Rows from block 2 of a small masked image model, named by matrix and row number. Each number is 128 + 24 x the weight over its row's rms, rounded and kept within 0 to 255. All counts start at 0. Numbers have three digits each.
After each channel's rows are labels from the 100 images, of 14848, where the channel reaches its highest value: "colour at peak" is the nearest of a few named colours to the mean colour under the peak. Only what is clearly more common there than usual is listed. The data: microscope photos of single blood and bone marrow cells. In brackets: how many of the 100.
# pw: pointwise conv (model.blocks.2.pw.weight, 192x192x1x1), inputs 0-191

pw.187:136133147131173161123108154127131153131131127110129143127116138170098125145132146136191140107145156131127104139153125035115130144143170208129125127114108085141127137087120140094161119084141127155103137123130130121127137129106090123099118133132113145150113101133121129138146066059113127201165079107099135121142121097125137119147076122148114097129123148125166142117056140140137137143143145120166121147073097128144095148121106106135119111118145126109148158121131141148123106086114137120146100100129127119123131089147148119175170140130132128147135115150128089155116121099128133122
colour at peak: purple (62)

pw.17:172142105102154125158119130121126108136109101129136085143093208220118148120143095117118104094112107125115171108109134113080126131113134121117099150131157104097155121141143133111131143128126151109177164132116129084138091107150151141121097130121158161143153129112135122114125115120126097111132134137163164123119133123158163133170137110136136124105162112082130143093138127164080104129096116104143089124100138096156139113099126130144140146131137135089135188122111127148121114158117142096160131137101156154126157095125086096090130132123184168149125102149112105159108135109111172142
colour at peak: grey (78)

pw.143:118126116135109169114112102124156109130142099090174158112098086127126135123129129113108129118139116145097156168130110151125091123128111122114142147169117135111134144154079146127114175123096115101114130113069118139116120124117154106126124118159098107117129066124131083139149122139133084122142142110106174123094124163091104139099100122166113124128128132107126116131106117134230218124119128107137157133139132163120147146134133152129112194137110141110104076102106160133141117127115104103144109143142119137104106137105134151170144135097117101098129115123136192126133122120132130087
colour at peak: pink (54); white (46)

pw.125:147129140142165123123117140119132154102139104141136084109201160084127087147095115169099114151147126104148167117132096113106054137119130127149105157181109134158129141143108118137133183079122188090141130128131129098098131085121164133104078143089125132123144113142114130137113095143109109098119153101108142137135201129152126104149166120124115186110086130158114107110140156140095111125109119118126114137134104111115175167100156156137131159147122120144121131129138093108148121134115119154133146099115113143098166135134138116191148123134115113161130136127124154156111138124130108105
colour at peak: purple (55)

pw.38:096166131150135128134127110144109105091136108120154115120129120099117163139122155159126127147098117151097131116132132122163084090124142081128076142134161102131097134152156095138130107162163152097154139094128132164093165157123111101147137116093160115156107097155147096137158153159149159096100157083147104104133112118100115119138114091086135109201124115158109113123172136127107125145099107136139190155116074128108146105116135146107116082145120140104113120116103124114142158139104103170113177147109122070151149164131112143121150107133110141117175111153112144102137125112117130137
colour at peak: purple (69)

pw.166:112132111131169122142109125119093100145102110149131129160156195133136126098172124126149129152137149172106115088121140112119132137122142136158110145137173131139127093155117136129100167108126132098142167115126099123119105113131125150117108125138140119131136123131160126145140120154114101130130129126082198120126124124111137205151098136109117136105136156061146138102153126132175103122145119106120102123120128077142116115104145120122121152141084106185124165129098117110134125129107153121142110141163115177121147115110122122051143152121162124129135105138134129134145109128134015147
colour at peak: grey (100)

pw.30:103142129100134134129112161138155122097126132111113105167149139111115115102100167108121157146099138138067130134118097138148109172107127131125090142096131062119113112125146143115127178117112141144090114121161132103148095158208177121156137134147107113099093168127105156110136114145171128149156138146093161153127141144147121121095125133115087118122162091122082126101107110095122072145164140156164149134117137137170117118135137121122133145117131186112148109114089106078140150139098116152125106136137149147129114125124159122122088121136124118111112125160120145167116060137124116169
colour at peak: purple (70)

pw.36:089171114126147114139142121136132178122117106119124139106104133103126080117123086128137097136132098113121141150108157152126109130139124141110132122141116148107116142157180094134080134156121148121162087142134105113174133140099130130110090128135168112145147166133161137092133144118153138121134134139147125119124104146187134128121156159160174156140097147212170136165088145140128143146103125087113192093099105135125137108164146130124115134083087136143145090133111117136116115163115128115160079170179147127152138123114122077137144136122162079139141133101158103143116122144109103119
colour at peak: white (74)

pw.154:161144118155120095103135130114141151146110113102171126145103174123095125114138150147145148118121111110104120100140126124097135107099107119121129138144127084156162146101120128141109112135127145088103104162098174140166127112126135113145141137146078138126111139136133105119115114131154116137163144154182152123141125137134116127175145153143109083148137125195120150093116112167101114132131132162123167103116160095131085138082110099147137216161128138095102158135160128109115136143128095106125197079146124128134094149113123139121117090075138161105121068147128146140155106111119115141
colour at peak: grey (49)

pw.43:125144166163066139128116101109129121125152110124069153176098129112130161151113104166146104140115107164143164167135134161131069133132138129092123093106149098117093135103130108133137082118143097110075166141097171154150154139102126092152160109122147131117122127154134079116134106101095131119147144091112116122128126139152104154133106130131083126100137143090156120164107104123141105114100104110131147113092115145157130146169123131176101135131138112174138143180113158133177126100127109148145142075150084160120136135134115115123118127130145172121149164145151156136148117141102109122
colour at peak: blue (72)

pw.161:157146106097150122107105153109129111126129132135176079095133127114141116116169150130135108121130164162162128165102104138117156131113116134125128137128118108128109108122145101150122124145145131106195128116115145135125117131142155113142154120155102120128152104169103139096122096102148125124185116129132117180161122125103086140143130163132093070101105176130159137118086117135130120107119113138110107126114106108167153111077141097116087122154129085139112104140107112146096155114100147095157132224136153123152098093136175134153120122112130134121109094089150128164085163104095109131
colour at peak: white (43)

pw.0:154140118088156141105118170110126132154119130081084164142104136105111082137101127155173133063105110164124132128096147130148193075136090114120171127150096096124157127131109113093114167122113147152113134168122141175146159151101133137115148099112150166103154128172153140120133135148105134106122117096137120110128111121083120142092148118148118121107136147150130135106117150174156121110113116135128177131119112131155156143097116139142131110177145112128108161065144123119135146134151165093100096099127163138160135142169095118143105186138128103129142115098147120134115111130138123164
colour at peak: blue (38)

pw.190:171132129154168110154118106149114132112130124162118134108151141116114105144088118116112112145127096106152161166104151131127151158128124092090116114127088109118147115163125104131138146158125129097093101133153114117099140148147108106178133106116135115155091116117113156126135126140148156152077154125124094203135144106112113106154118185153163118105140196098108130157126201136116084136141138141119116130163143080096116123163139129112124164105093113081118107114098121106183090151108125118148108143108141109128117150095119108130133166090114114101097123140127142107109116104156086133
colour at peak: white (66)

pw.40:121164102100115113158109143152125169148102111104120151120113215135118145110126158121129170142127150119135082168112128119104119124116113141127119144140139147141142153115153103117126126151137133109117178118122141141121133124150164118150142148148127124117150128144128114169154111140120119113131123129110135116112145142096122161150137207132147123150145168113140128067158119109074170138157130115090111143103110095116126136114141125096156107147075094051131143147124144129119109152129152101115117161155127167054120071137136108115139130087091107124124079140130095107163139163149118136
colour at peak: white (99)

pw.115:113146140175105133079127128114147114131128144174162126124160095155149159134136123101148151125108146132148131174099130146121169137102139103106110118123136096128155126131123148161133197168133147147139128134141102161142087140148109136100129116155128109171147133131151113186128125098102121106134125161159131114099151115139139158111124124128080066120130093149179091124108153123148154170137131150110089115128115126089070107152091116121105160115119103091100091141152128126124128089117171156137115183109115089122129112135118122120095118148116135108091080122107095175111123160152120135
colour at peak: white (85)

pw.22:163156131118097146138108090111094141113150204118126106140114158131143105140155121144150133137147108113143120127092174129185161138139115088126149109129141130103162100108148134100118073121142118108117132122127122215109113223145093146118159112106144121110125083139109167103165081155129119133141097157113123099130115117113106114118102100108129144085167144120142117146163099121129157147135146123136118216151125157129084131116116109105102142136142146148116124123144163143108128139117119129137108146120142118130125100110070136157133125130108143097139101125133132160121133118136131131
colour at peak: grey (52)

pw.14:105137074119104111145107100131133105117184128102142201114122149108170119111174125126122133106121065154146146090107126070080151144179126121104121077124125121093096138127093151117146151101121163123128123105166141111156100130149094096099126149133149097130115124096123108139143089095144191094139146125154163123129144132116154153133163135077126126096154118128124111118137127140104183131132122140151088115144175129143148141129160148115121136098130135156150137117125124104110138146145140121157123115124132141158142114123120145175102057110145160142130121140098116136159138118127132085
colour at peak: white (57)

pw.177:102148136148158148137090097161153148118123106062137116089136121158098118127115160174162091119066119122143143133167104152137160199083135087129162145120158131150126109134145140120123094152134135144136111129153142126088129134099150126113132148119168133105115116100118127125114162147110110097105169072128112149131093150124101110112127112102142092120160117125147154170125149097147139130084130125122132113094109153104082130157113143123104132124157103134157119129134119121146136137085080141122155103087122111126169135102128118131120177123143119086117094137166161163100151120127184135
colour at peak: blue (36)

pw.149:163142173096123137108144170110118130115074144089113136112139118093122112094097138122133092122145116085142080118144134123094131135169117105121138132155148103151138125144113135126142108109137136161145098137084154105034158108132134152149119089148120146114131095118086112082125138128135133141140129135183093160136147133149137092088136128169116134130136121181164161187126138122149155100128125145133112089099121186142140145163090130171127141116088105131109104167144162104113149107134149138132099122110142073151122145162112138123134129118155183138131107138130128125132134146116149139
colour at peak: blue (35)

pw.41:124114129130124109148166093147082137102118138139141125130105118142147146159172135128129100099124139121098128113182112169149123149125119146055125101116146135149150131101162162128154145115109125093116129166125130154132122103164144122180115130157144140110123152124164106186139145206137158134135122106140091110138135116128150131084118132131134121149138137111150131154111058102104167091186041158139157103121146115101140118121117116133155140140136138124112157054141139148112152134095096095163130125136134147105126127130156128123122116114140149164123159142123165155126113114152128132
colour at peak: purple (53)

pw.142:110148109148145096117131172108101105126134086119192124138127116120152106085111101117117112118135139124133132144139146144146133102114143136156116171167098163157146093116133118096137116141115133121097157090132126144127141137149123125115174155122134154073109120109156114086125215116133173056084136148151133148135116140111146125121153120116126129124134124128095119183147111160160097134102122148103139090106100102080133120120121108131173123115137189123143115120124169157139144107148111124126158141125135147112121143116121094122082151093149133132106146123141203110124143099151123175
colour at peak: purple (68)

pw.137:124149126106091095151110124127182108108153150187131100079165208146097118110145121122141101139109167128121179089169111117167174154135140148130097130193130149123154129117111153090128150107136122139117079131169131148069103111140114107143120098135122122155140160149096100184119112122158154144121116131135163122098153154118122123107132129122129122086167138159126110118114115119171158097130133133093144124123087133140123109143131131110111128102136097129115121091099127124098145111116138107131134138118171149116130161151091104137119141136177133153087121143104110148124128118119179120
colour at peak: grey (92)

pw.111:114165163122136108123127149113122129153100129098144161147083224200140117145099108144123114143137097131114144138126143134184118119154114109097154133135166136111111123118125112120148137121108153157153149140155167161109160149131126115127149157131091123148131147092131127148105114130152113113090138139122178117118105124114113142115117112133091130146160122169092134147175106104140153129139138120116150185106099128116130151103145113089116140125135122103130111185130137111174144135134115112138091123126061095123113104180127126155127130095199099137108119146124156111090145121133173129
colour at peak: brown (37)

pw.33:095135155146109126135138116134100128159128153149075140124173153126136142135138134074119104159161097131162166140133119150116102124145096151107146145094132095097174107155120127141126135101138107115104104139098133144144102128134135144088122175107135142123111112154123125092115128165254104147090118107109166151132138142116112118139109097137098123122127135137162126134209135132139125056130130123085152164121115106130106118100214139139117114136107129128126123099135110119138153130147156138128104127154099100128160124114097131130125143147124124139150135115145115155139109145149126117
colour at peak: white (58)

pw.148:118129138111114138203123098134156127129141147116136135135090108145123127114142129133104128142085130134136132115122112124121136161147172134098102145129125166099124125137129129137133148110091119153049106099148138145141142093210167151113108086121090107091128116120138100135127132136112147181100193070133131110096121147106118145142181148109135119100114156150155129076154118101131131105121142122102106142133121167143146142138110121146114111067134169122101111106117112114158155072106122153142105114108125143099164111145120134169126116163141133157110125136095100111175126121110108109
colour at peak: purple (62); blue (36)

pw.152:083157120162177154095153147116134135138145134125109108186124097170107133110110190142124155125102109115099157141137135114134136132141183139096105120142112136160149136133130154132201113108146125142130127145166123174136155112106130115122107133126092139168115088117156128154082133163117117126140118113122103123112116134119114136113122095143133139159134148120123124114151113116168102130143147126101120117150111119109123166147088140081162057116155137138124094099148110115140168126146120163113120093113109128110153087135110133133119138123151155125147157160128103067157039166141124128
colour at peak: purple (89)

pw.163:156144140158113185154115106137136120099150168106125141153148091107135116121131092136099049176132153107108133104098129124130146130152123117121105148157146144082133142162104133110163133096125150127127129109173096137113146163197119077113125136107171105079129146100133109090104085133119104121148140168125112113080115140121090110137123124138144153111177130125131144101104127108119133156127144122090153154149096096098182127110087118127127150146129110136133123156107144135137149128097131145106100107135102114158161131152171128128156144121117148170181109119191121133121116127123128153
colour at peak: blue (59)

pw.120:125161130134098109136130122120127130180155172104137157178139123139135152130137121100121111099134118148117168095142180096090218118144106162150200120096150132088147129116149163134137090203114103124172100152111110171151123146117127143128167133157183133115114117129136157130116163145126091109101141127164123133119158134110092170110133164094150079107123141135149104115136090131143093125110125147122118144126128106131139139191135139124150138118115129118136103137158147163091119119126165106116099154123139118141103137150138130149122127132082146143123107144115096132114154131129134150
colour at peak: pink (77)

pw.48:110137125145114162118170171113119118163131124115132126138117137136138137144147156128129132140113119098149099103129115074123103158131131112118116134138131144136088163115126127164127163134161112128116130144162132134114110133140171101122135131125068117135110121126144125113149079115126130108115190074095122143150115116140117125168095125164083140131104137138121141082133088154112131138056100210134119106139143103156109142137201122134094144106142136109157140131117136119115137078106174133150095129109099090131135122126150118125197112160135120143122098126154097164127101077138119086
colour at peak: purple (56)

pw.28:129133124139141127131139146125150123138088138146126131137084117141119122209124079107130079127129112139120215064133148125133145097123155069147127155130129103105148137134127130120111133108121118131147160122118122134173079098152143107101120129110180143135116141157139113064147104117125099077116116154118141134109144139130146165173150115157138117133150105160115130085165157140107122083105140124124148120102116101162115127133122112114134137090110117109102172115128126163151108174095171165128145118107143141098145121114112140113144141133152180124154157160097146143117145122172153131
colour at peak: purple (65)

pw.8:120156149082109111126130104123154134166152119141136125123075123114138115115104093122176092112125088147095114119137194140168122133131130119148139119154109142144144098126122105128069097063127086103136142162140134157094122110145160128133106137160155115114157149118134129116153173175110106132159131118125114110119121136108164151108160152129141121147108086108100210145151138095138116097098148135130106129098150122156140133135151084141104115114138097135107155124125136157152164160127125112112143154180136139154174113128135117113104095120092118081134108190109147114133119154103140117
colour at peak: purple (69)

pw.159:090110143092115136129106114117125136124153138148110140146128144134103163132149117140099164147105130135112117130110127159161136122134133161143128135125109154117156134132136120145177104206161163096136128108138113159105147114152127107120116142128118124123111120128148106122086153214061137119121188097131138118127139151163131133132150141142106134103137115136160117156169129107152192087130117116106091109108131119123119156156156127145121091120144120117128124099102129160121127132145100131171145090115160096109138139178083139128183144148119130204107142153126160138169144073137113135
colour at peak: blue (65)

pw.19:082140126114147152166102116154115100138125126117141132160111139117143107087158170132125118113100136099149113118121081120106144125134132135129156115157133142108110116152116115130135111138141129126149116149109110105125119087151133130084100117136161138088103133105131125130102121141084189148128096131102081136119128147135170109161129139109114147137124123123163185096173168110152118105125138167157138137122108122100167173107129142124130133113062118134098117146122161112115092113122116131181136098255098143128096148136094132147143114123093112132144112131136111162133138134161109141
colour at peak: white (38)

pw.116:100137155119137116139143092110100157154144139150122111150199144133119114159126134133176142119115115125152130157123177134116079138121094152136047146138091160094120149146116139108098161153110129131121135153126153090115106133132124086085126152108134118143150144128153113146163121124125115121135099114069147095085083125148151132148146167081132074117145117130163122111131150144187138127112142138074180068144117122162119120161110084135107108099102127121114114147134121133151123101154124127143162103128079095142136133137114111133120160181139104113128146142107127120146108138139124142
colour at peak: grey (48)

pw.134:115171152091092124129148100138159179099105129134125123112089138141117152162135129052149147136128140150138128106132125122131157125100107094166130095089117093191092102130101091125096120103088129158115102100120088125180112128145100112097126132135198130106191147093106130086121129144130132084121125125077141114128126142090134133156117160115135160123127115160110146124176202127144108124114123158108140122132124114140141127098098158114137142092113111100145109111138143149151097112164115124146113147094149127132125127118132094128135156165154146121105152123138125103117148112123166134
colour at peak: white (51)

pw.98:109144139133121114112159129125155126122145100155132124186103138172120150110137144137115112096148147077105131154112131128113134075115122130108160118120143134128129144136151154131130108182115110174115184123135128141112100166108143192135122122099082115094113137064106110089150140091155143131164130123136181120138105116151118128127157122148141145132167106108106148118154173164150173129152129146127169096106135094101067144145110151098126120138167135171144114111092125105117109127095114097121111120142109117159124135073124138119125148099172102098080129168107145103107123128145125109
colour at peak: grey (96)

pw.139:164159182098085119128127131166116124128153123127105086117124190178092161135105122139143109103123140143134137134132131101121144112135152111090142132173117182145105147131112109138109121090129112043146135128111156114105094141116114130144121090115119138119148120126102108096141120119109149127180147112112084131095125168122132112131112142140096110137105120139111137115085137125127112125139134134156115152145122142094154044156109136114118137138158082131102117096133130157083107137152097082123099141136098161136112134106121129168154126110127152135111115120169108051145147123129114088
colour at peak: grey (74)

pw.53:170149125128146158104154103087187103137122150111123141139140173116126120099152123183127129136127117147122107149144131153122117145124100112113141141148165092127148113123112123118136123122120132102132172141127112106162146145126097140110115104091169131146129171098143123108113143134096156108116133109110131124136098124133097149079104117118097106099140120119115120105119084114141152092100138148135117128152147122134147152134142119113102115096122114152143132127092096129077139117223154091149152153109103181155144139138189095103129061106149104129153093120113110200132089107137103123
colour at peak: brown (44)

pw.144:167147102158098112159127138117151131101117113065154140168081136130088127116168104139196141128127168130118151123097136133143164158135109068098108141096122115162124095156124137127132193139139182111108138104082118134151122090131147114107175130136144144166101126185132139099153129138153149085131179132123147143126141112120107130115166117133131115145102156099154115138135150124142089119118151095146100095091094119133126125165118103134116108138116063189145136130126129124120124136146118156095129125125114145107126118150150139130130108123126135085129157118119192143149142111132136130
colour at peak: blue (25)

pw.133:105174134147152144108138155135100059138156133117127159108121116138129109106107128121142122143122132126127126128145139147093145114086114082135132109118095113142120116116124172127142164153128143089122102113131120131070135144124136100152150120103148123167135128134105144134117123130128114152144144133093111140137123148114122086116128122127120137136059121030122149112143131135105135147132136145160111155112134127124114130103114148174122096112192123203135121133151134144162132124126142156137127176148101156138120093120102163185148124115169145141140228135142133109115135142133179130
colour at peak: white (99)

pw.106:097168128145133136103139206142145139192120155083129128119138143097115124176101140111145098066126109086129148103146132114129131062112118085104127097141120125136169113157126128130159136117133170134136143135110088150116141138104112112128111126133149168121092132120097098148111166085122111107104151124169095139117127139099080142112153132147135126087114112139117090194140147144141123122115144126122133132136112104123127133132128072152150132122118093123154145153128112168107168170100147138105172133110120105159155127105097144123116122146089123119092152134150147112103108110069117125
colour at peak: blue (29)

pw.169:093147161134100119107125140125143137140117175126179131137115143134138147123099089136116127167125141117082109130107123108146121129135133128174129133129138107131129176124120144114128120054073130155093160153091134147108098137110140131135143133136101154086158123138143123174130166138106123131118113096123076141146147189109210122126109140105168133152102122130128130096162127141126091139150155125092159094141133140113128128110148129124170088093127149134125152117158202133138106106073189129110116127149136170129095093127146142128146161149116131134126107123116140144126106102168145105
colour at peak: white (41)

pw.58:075142113112173131137124113069098132122116081145100149154137107143117114126140116144097097121121134112131156105120117141088130113114139089103100070104118117093109117126128125115127174111151119117102091130137163138123114166113127119153120128125146083142106121145158135146121121099095153122166144122132090109137089105082111139104125086160148143133107128204158099100126170132131163105110096128118131143103179128117121142108126125128129115122125124146122124157125148113154153128145147135125117083157200139138121169098206100150120089134171141154140116117127118098120104108123130183
colour at peak: grey (79)

pw.188:121130129124131086160174094129128122096152074146130122124154123159155125135168127095105133157136139119142123127115125047196134164114157077117090166162119093131137140147141120122115130167126081129130133099132125129127145143182106121085154147121115109105142127114119115108114096136075118109139134115124115132141169188150144100149109119152117121124139131129109135100102114175133140109112117114126141125055114128102199163117112151139096128136126150108104135129132098106135129099157119138130160126142103119129064124155117130110189112134133141140153114095162112110112138106143140158
colour at peak: grey (56)

pw.109:098138115140113112167121091124160143150146120126114167135137109133135128124120102117092121155107160142090142094150127153113089118138129147099152146116124136138139067174105146145133125103100125121153137107149153142146134175117144128122110125111140118102118114114117126135135143162104107161110151119147128119098142126096099144114183136096132099165162094105133130164132139114130143132146126106143153134198142157105145185145114094130127146157139156125103121160148177151167188162115080140088124147153110145153184163157131129125098154149140105087176118135119112141120052153136141145
colour at peak: purple (68); blue (26)

pw.112:131190141166107130124112131143099111142147123133117162144129163104118146147098136105118125168139142119129088137114148102101117138131139137141108104104101113131094142108157105151096118129098134134133174098142102125087129125114099086122148128117121092139180122119160151132177116134126138118146134116094145165157116121133171105155122163150126169120105136115144108118107198158135104119103103141141129080130127127108104133111098133097135128100161122117140110111144100127130114167192190117126142166128115148126128083105132167130086161129080114137142045162115149109153136176122117132
colour at peak: white (99)

pw.45:156171143150119129120133121154111130114133114107186142098122129142095119162101122123132214143130129147129135115156139123104134139113149116145122149050125154113192112144098118100164122110124138137145115124158156169122125164134143094178100111093122123125142124136127101168130147158119159134148139143127097111112097016152134133106128139133124131122112085115112127163071166111124131146142128130099082137155123130146155063153091118113133140137111105129110108126131110149133152141110106123145125115126151109129119133119075128127101139118150129122084112140078128119136115110133114149
colour at peak: blue (37)

pw.21:069158113078107142140116071126140149134138148110113124112124149132164137110137149106132117145094206162103153120164113113146120135135160138124126097134110093124130087143128111148110106135124143152122116123136097129122138154115198119148126114093139087158109126112127123141195106100130138105108180139104131130130142123106082145087137121099130083137149144136154181169094137157142171107156140097129140154146104144131136108156073090141089135187152126130082101128126108174137141146142123120129135113131118133108158129131145113136099169113111108138141163121111130122113131149107126080
colour at peak: purple (66)

pw.47:091142130153101114124135117143107129144153118136144149096128095090109069156132144169136127132124119117106118112145120107121105106151174178104124149141123119138105102149128160098105119145060136159114125119139154161125120135070139115126124132102121140116129117107116179138159134142125178175129147146102136088103089124098116146111153160111089115148173085115158121121086068135098153096111130110127116113157112136157135114135092072149081130102120141146098111129187140110185130162126139149117141109172112128117126126100145130166091097126148121138110130143095139109122136162149122105
colour at peak: purple (78)

pw.122:124153092163100115114132164150146116125129119120132157136136098109120113149118126145126126138107100161128146180160161136144142120103131106123124120199140152093124140139084166124126178124142102168139155133126118101138114133157119150081118126163097148134107084134182149108149129144142107118121109110120159158138149113202154134136107112140156081123123105137137153148104138122107106136065157135120137122105147119117120102102122101123159124150111154180114075105160138142125134096140153161084113145104155123131147135128095171140106099138131113135099154133082130095063171154128131096
colour at peak: white (99)