From a checkpoint of a small masked image model: patch size 8, depths [12].
Rows from block 8 of a small masked image model, named by matrix and row number. Each number is 500 + 40 x the weight over its row's rms, rounded and kept within 0 to 999. All counts start at 0. Numbers have three digits each. After the name is the row's rms in percent of the matrix's.
After each channel's rows are labels from the 100 images, of 14848, where the channel reaches its highest value: "top examples" is what is common among them; "peak at" is the part of the image that holds the peak. Only what is clearly more common there than usual is listed. The data: microscope photos of single blood and bone marrow cells. In brackets: how many of the 100.
# pw: pointwise conv (model.blocks.8.pw.weight, 192x192x1x1), inputs 64-127

pw.45 104:504580542486534439462499464498479565468518515489516460472513516483481387465598493554450500411551525479509508538597488515529445550545544451493476541560520524466532490546455527498428414497554549
top examples: cell type: lymphocyte (35); cell type: erythroblast (33)
peak at: centre (86)

pw.132 119:523421407500432532577544492516459544539492514517506488508501512460540484540576477489523537549463434503562550457496480481470578561537506535463482571509513526439556499484488402586491431401525516
top examples: cell type: promyelocyte (59)
peak at: centre (88)

pw.58 103:413584495454462520484451481506525491520544575472509536499485446501537466494550517490467514551503530493517525501461399577513542514508506523502512492518522520564520544540479505547432438479535505
top examples: cell type: promyelocyte (25)
peak at: middle right (62)

pw.47 085:518532497469539560473520493266517500549488513485375494474514527491465493478510449466519532533535539541559506509452498524525450451506516511479470507473372498510425525507548453480510524421562570
top examples: cell type: lymphocyte (35)
peak at: top left (36)

pw.86 093:541458600496531499452415537523496490493493486504531493476552521524506502499532516569463485559433550478468502513563521523474450498512462488489506492475498541537430502585429538520468516428557371
top examples: cell type: artefact (27)
peak at: top right (35)

pw.180 087:496429456519482513526484526512500495510492579497501516557531594500473548494509407519463564483451444507507533539503525490491536605521512497468512485533483502396536565437515501545450543482489523
top examples: cell type: promyelocyte (29)
peak at: centre (79)

pw.112 095:530527523525449531554486482514547501518555495487504561481615464525468522520491496487493512490489531531553496457485560498505483447504481558459493508494484456512426515519540548522466392514480521
top examples: cell type: promyelocyte (26)
peak at: middle right (36); bottom centre (33)

pw.77 087:513500462540517472534495482499410474493460524581473530452493519529478512576457502521542557511530524444494529420422517546541485470495458569474553518511482526563595471424515549509543512467524503
top examples: cell type: promyelocyte (43); cell type: proerythroblast (26)
peak at: centre (100)

pw.165 104:505403504507498511569440516498513520523438572423488440556542483521441485486502575501408493542507549456439540475464539551548482430523519525477489517535494530532498543484495537392513460453536481
top examples: cell type: promyelocyte (38)
peak at: top centre (45)

pw.70 093:527551523482500400496627441520475432598499461457497546498529526456506493587512508475558486506533506470520589491527561541457473541523488492509521461506505500480539572541521554467548433521474486
top examples: smear: peripheral blood (35)
peak at: centre (80)

pw.38 113:544467619418465543512474438474493468480506532555524531480508543560465513472501542440510528449507487549545552514520443478513513489541519585466412532496541551529572492454493469576493474487520498
top examples: cell type: segmented neutrophil (51)
peak at: centre (99)

pw.35 098:485479462422553483478465436532390557442513430531508521499515461463517478480465572448504515472531592540438460472492466501552517507545492539564503502462512490451445478466526498456487588563493536
top examples: cell type: erythroblast (38)
peak at: bottom right (47)

pw.100 102:410472557497462514516481515506502449493427581513529518534515543562505484506511476561516517447443528522514537507547522582502505473535490523465498492480507511481477544531513528533500519501524569
top examples: cell type: segmented neutrophil (47)
peak at: centre (80)

pw.111 105:450454466458522477510450514507517497537516523484500496493491511445437465477505447492483529576494476463530489522533533498523451471500494468469495542595521512483523458479432512479521473460566552
top examples: cell type: segmented neutrophil (52)
peak at: centre (63)

pw.119 096:569441505487546483505493514494544548602500485536527528489488589482507521529545475478505482432538455521464504463511497411568523547409427504473476545500541492452482468429540499491490470451582472
top examples: cell type: promyelocyte (47)
peak at: centre (94)

pw.88 105:489388495531522528538531524484561504420506517510506513512456513579483500472462492406529522555473459509454456364527549520431500513425510491517517516517539473511501534474490412585459471490577498
top examples: cell type: proerythroblast (27)
peak at: centre (76)

pw.24 100:499525423497505520481525520391532480540477450526475448570511482532480469535470486524470500484490542407534546470537528497429485442529529471535447524497546465476454517513525495473472486635479476
top examples: smear: peripheral blood (65)
peak at: top centre (31)

pw.170 085:545495499473519478466502488513466564454525517520519509511480477444485486467516475518474479468548473468529545479547442499482496491411521497479477409450520470417501516454535474594448545509526469
top examples: cell type: promyelocyte (26)
peak at: middle left (30)

pw.61 100:501526557405558521406452492474514466540502545500512498490477503547478493480417529516507517553551488466507468541476443536544508501478451533479510505405546512519578522457465549449513465554581501
top examples: cell type: segmented neutrophil (87); smear: peripheral blood (72)
peak at: centre (93)

pw.178 108:484543540526437425450522430492458502499540432493496519473464474468634523486451452531475536524510405543491525511541538493493456596507520461512616499558501530501568504548475524507565572488492454
top examples: smear: peripheral blood (89); cell type: segmented neutrophil (41)
peak at: top centre (31)

pw.52 094:387477578470502486469410522531495463524492476466467464438521525461559545499515486447445520404511520513491495497569495489533578511519500527493505527438454519492509519526500545496491519464552430
top examples: smear: peripheral blood (99)
peak at: centre (65)

pw.106 100:508507530498490524454455593431487447459482536534495446459512535455427548426469546537466476437446538459480509474519446473481499475463488442481466530507515467518513535487495488535518537503471521
top examples: cell type: erythroblast (37)
peak at: top centre (40)

pw.4 112:506555537472533443539463487517525472490587508457506530503550505528466558509529383478495470569553488532445420578488435528434505433430560512490510514563486511585560498504538477485494532529477517
top examples: cell type: promyelocyte (29)
peak at: middle left (65)

pw.136 100:532474489520582486517474545535510460485522471478495510536454464535483509540542524488499463519507493530625448513576544485586507533509591496536554567519539500518508513489477564461426456530480571
top examples: smear: peripheral blood (39)
peak at: middle left (60)

pw.185 095:433512540475481442431479493514462439490510532517488467466538497436529538488512463510472481565513466522468525530495485499515521427483555495412591472521449521517464521549472469443507500560502434
top examples: cell type: blast (28)
peak at: bottom centre (87)

pw.57 098:524452472443514459427548513494434578551536466515507481501550500512461518422449527538515521503549487530451501554504491513545528513508447502546572492569522543503421495517495487566442502507522550
top examples: cell type: artefact (27)
peak at: middle right (91)

pw.84 094:489421510435447461447572518472523527552499455488509464501488506504495505485515495582553503545453530452523556447471404491494473436513505493383558511504522553525587501471482462514494509421489554
top examples: cell type: promyelocyte (31)
peak at: centre (72)

pw.20 103:499499500434509532443534507533446433504455512507511531544513476496498496498527484510479516543533497526577498505486462462465468487450537429495572533475509573518443518460520515555519507517484504
top examples: smear: peripheral blood (100)
peak at: centre (56)

pw.14 092:515478511459486514473494484508551532509510507532501503444554550476489496494530524543495504539535546496498543517548509411459458481475424477513471499454560508485483471493590549608534533559535603
top examples: cell type: artefact (30)
peak at: middle right (34)

pw.36 095:512472535461409583447540459499514429454429498563490473458487627462418509472505516550466518482425498500549492509571477520496510477416466521474502453547501505544474502468500517535443549557490486
top examples: cell type: erythroblast (32)
peak at: centre (57)

pw.68 106:478508504479499521494455553487476500490518566489487471497554464442539488452491496558496498510488566487393528473486527498443488502519464431476500483522467497479510537553452496534483508492499504
top examples: cell type: erythroblast (55)
peak at: centre (81)

pw.90 125:495487484442468515510541494532456432517487486533503507457514495539457467513478500498453488477543623477527580529545485489501545522392509509531485555490480450551495533482458633572528496488458535
top examples: cell type: artefact (76)
peak at: centre (90)

pw.78 091:576513473509479514507496480535533544514491547492184513538528489533475501543547514536532385499480566516511489480545493473493524465534469511506530447542604546543467530518531496465495465503475485
top examples: smear: peripheral blood (79); cell type: myeloblast (27)
peak at: top right (48)

pw.130 100:454463472495543479411517533491474527517447496557490535524524526497497482477476486513465489567561491432573545516488474429544500500466444504522432435441522486499514511499477513564547461501570466
top examples: cell type: promyelocyte (33)
peak at: bottom centre (38)

pw.48 117:549471484516413539500545560500526482510457508492510535544508517491553507540506491531498496479474476447523549463498460455442567494547538557570583559520558444495464462467480517523504447505501523
top examples: cell type: erythroblast (37)
peak at: middle right (38)

pw.128 102:477446468450553490519539472520485464530493470529487512495517491532436458461592478517497518568499549530514510518515544507500471500525445497462440539517482521539532563475438541486434514504454516
top examples: cell type: erythroblast (33)
peak at: centre (64)

pw.188 105:571547482457475499458494483479482515503485505473495511496467539498533521466499422412492484541484593511501528533505493483468506499503530547488496496464497574511492476441542514512497501354495532
top examples: smear: peripheral blood (83)
peak at: top left (38); top right (26)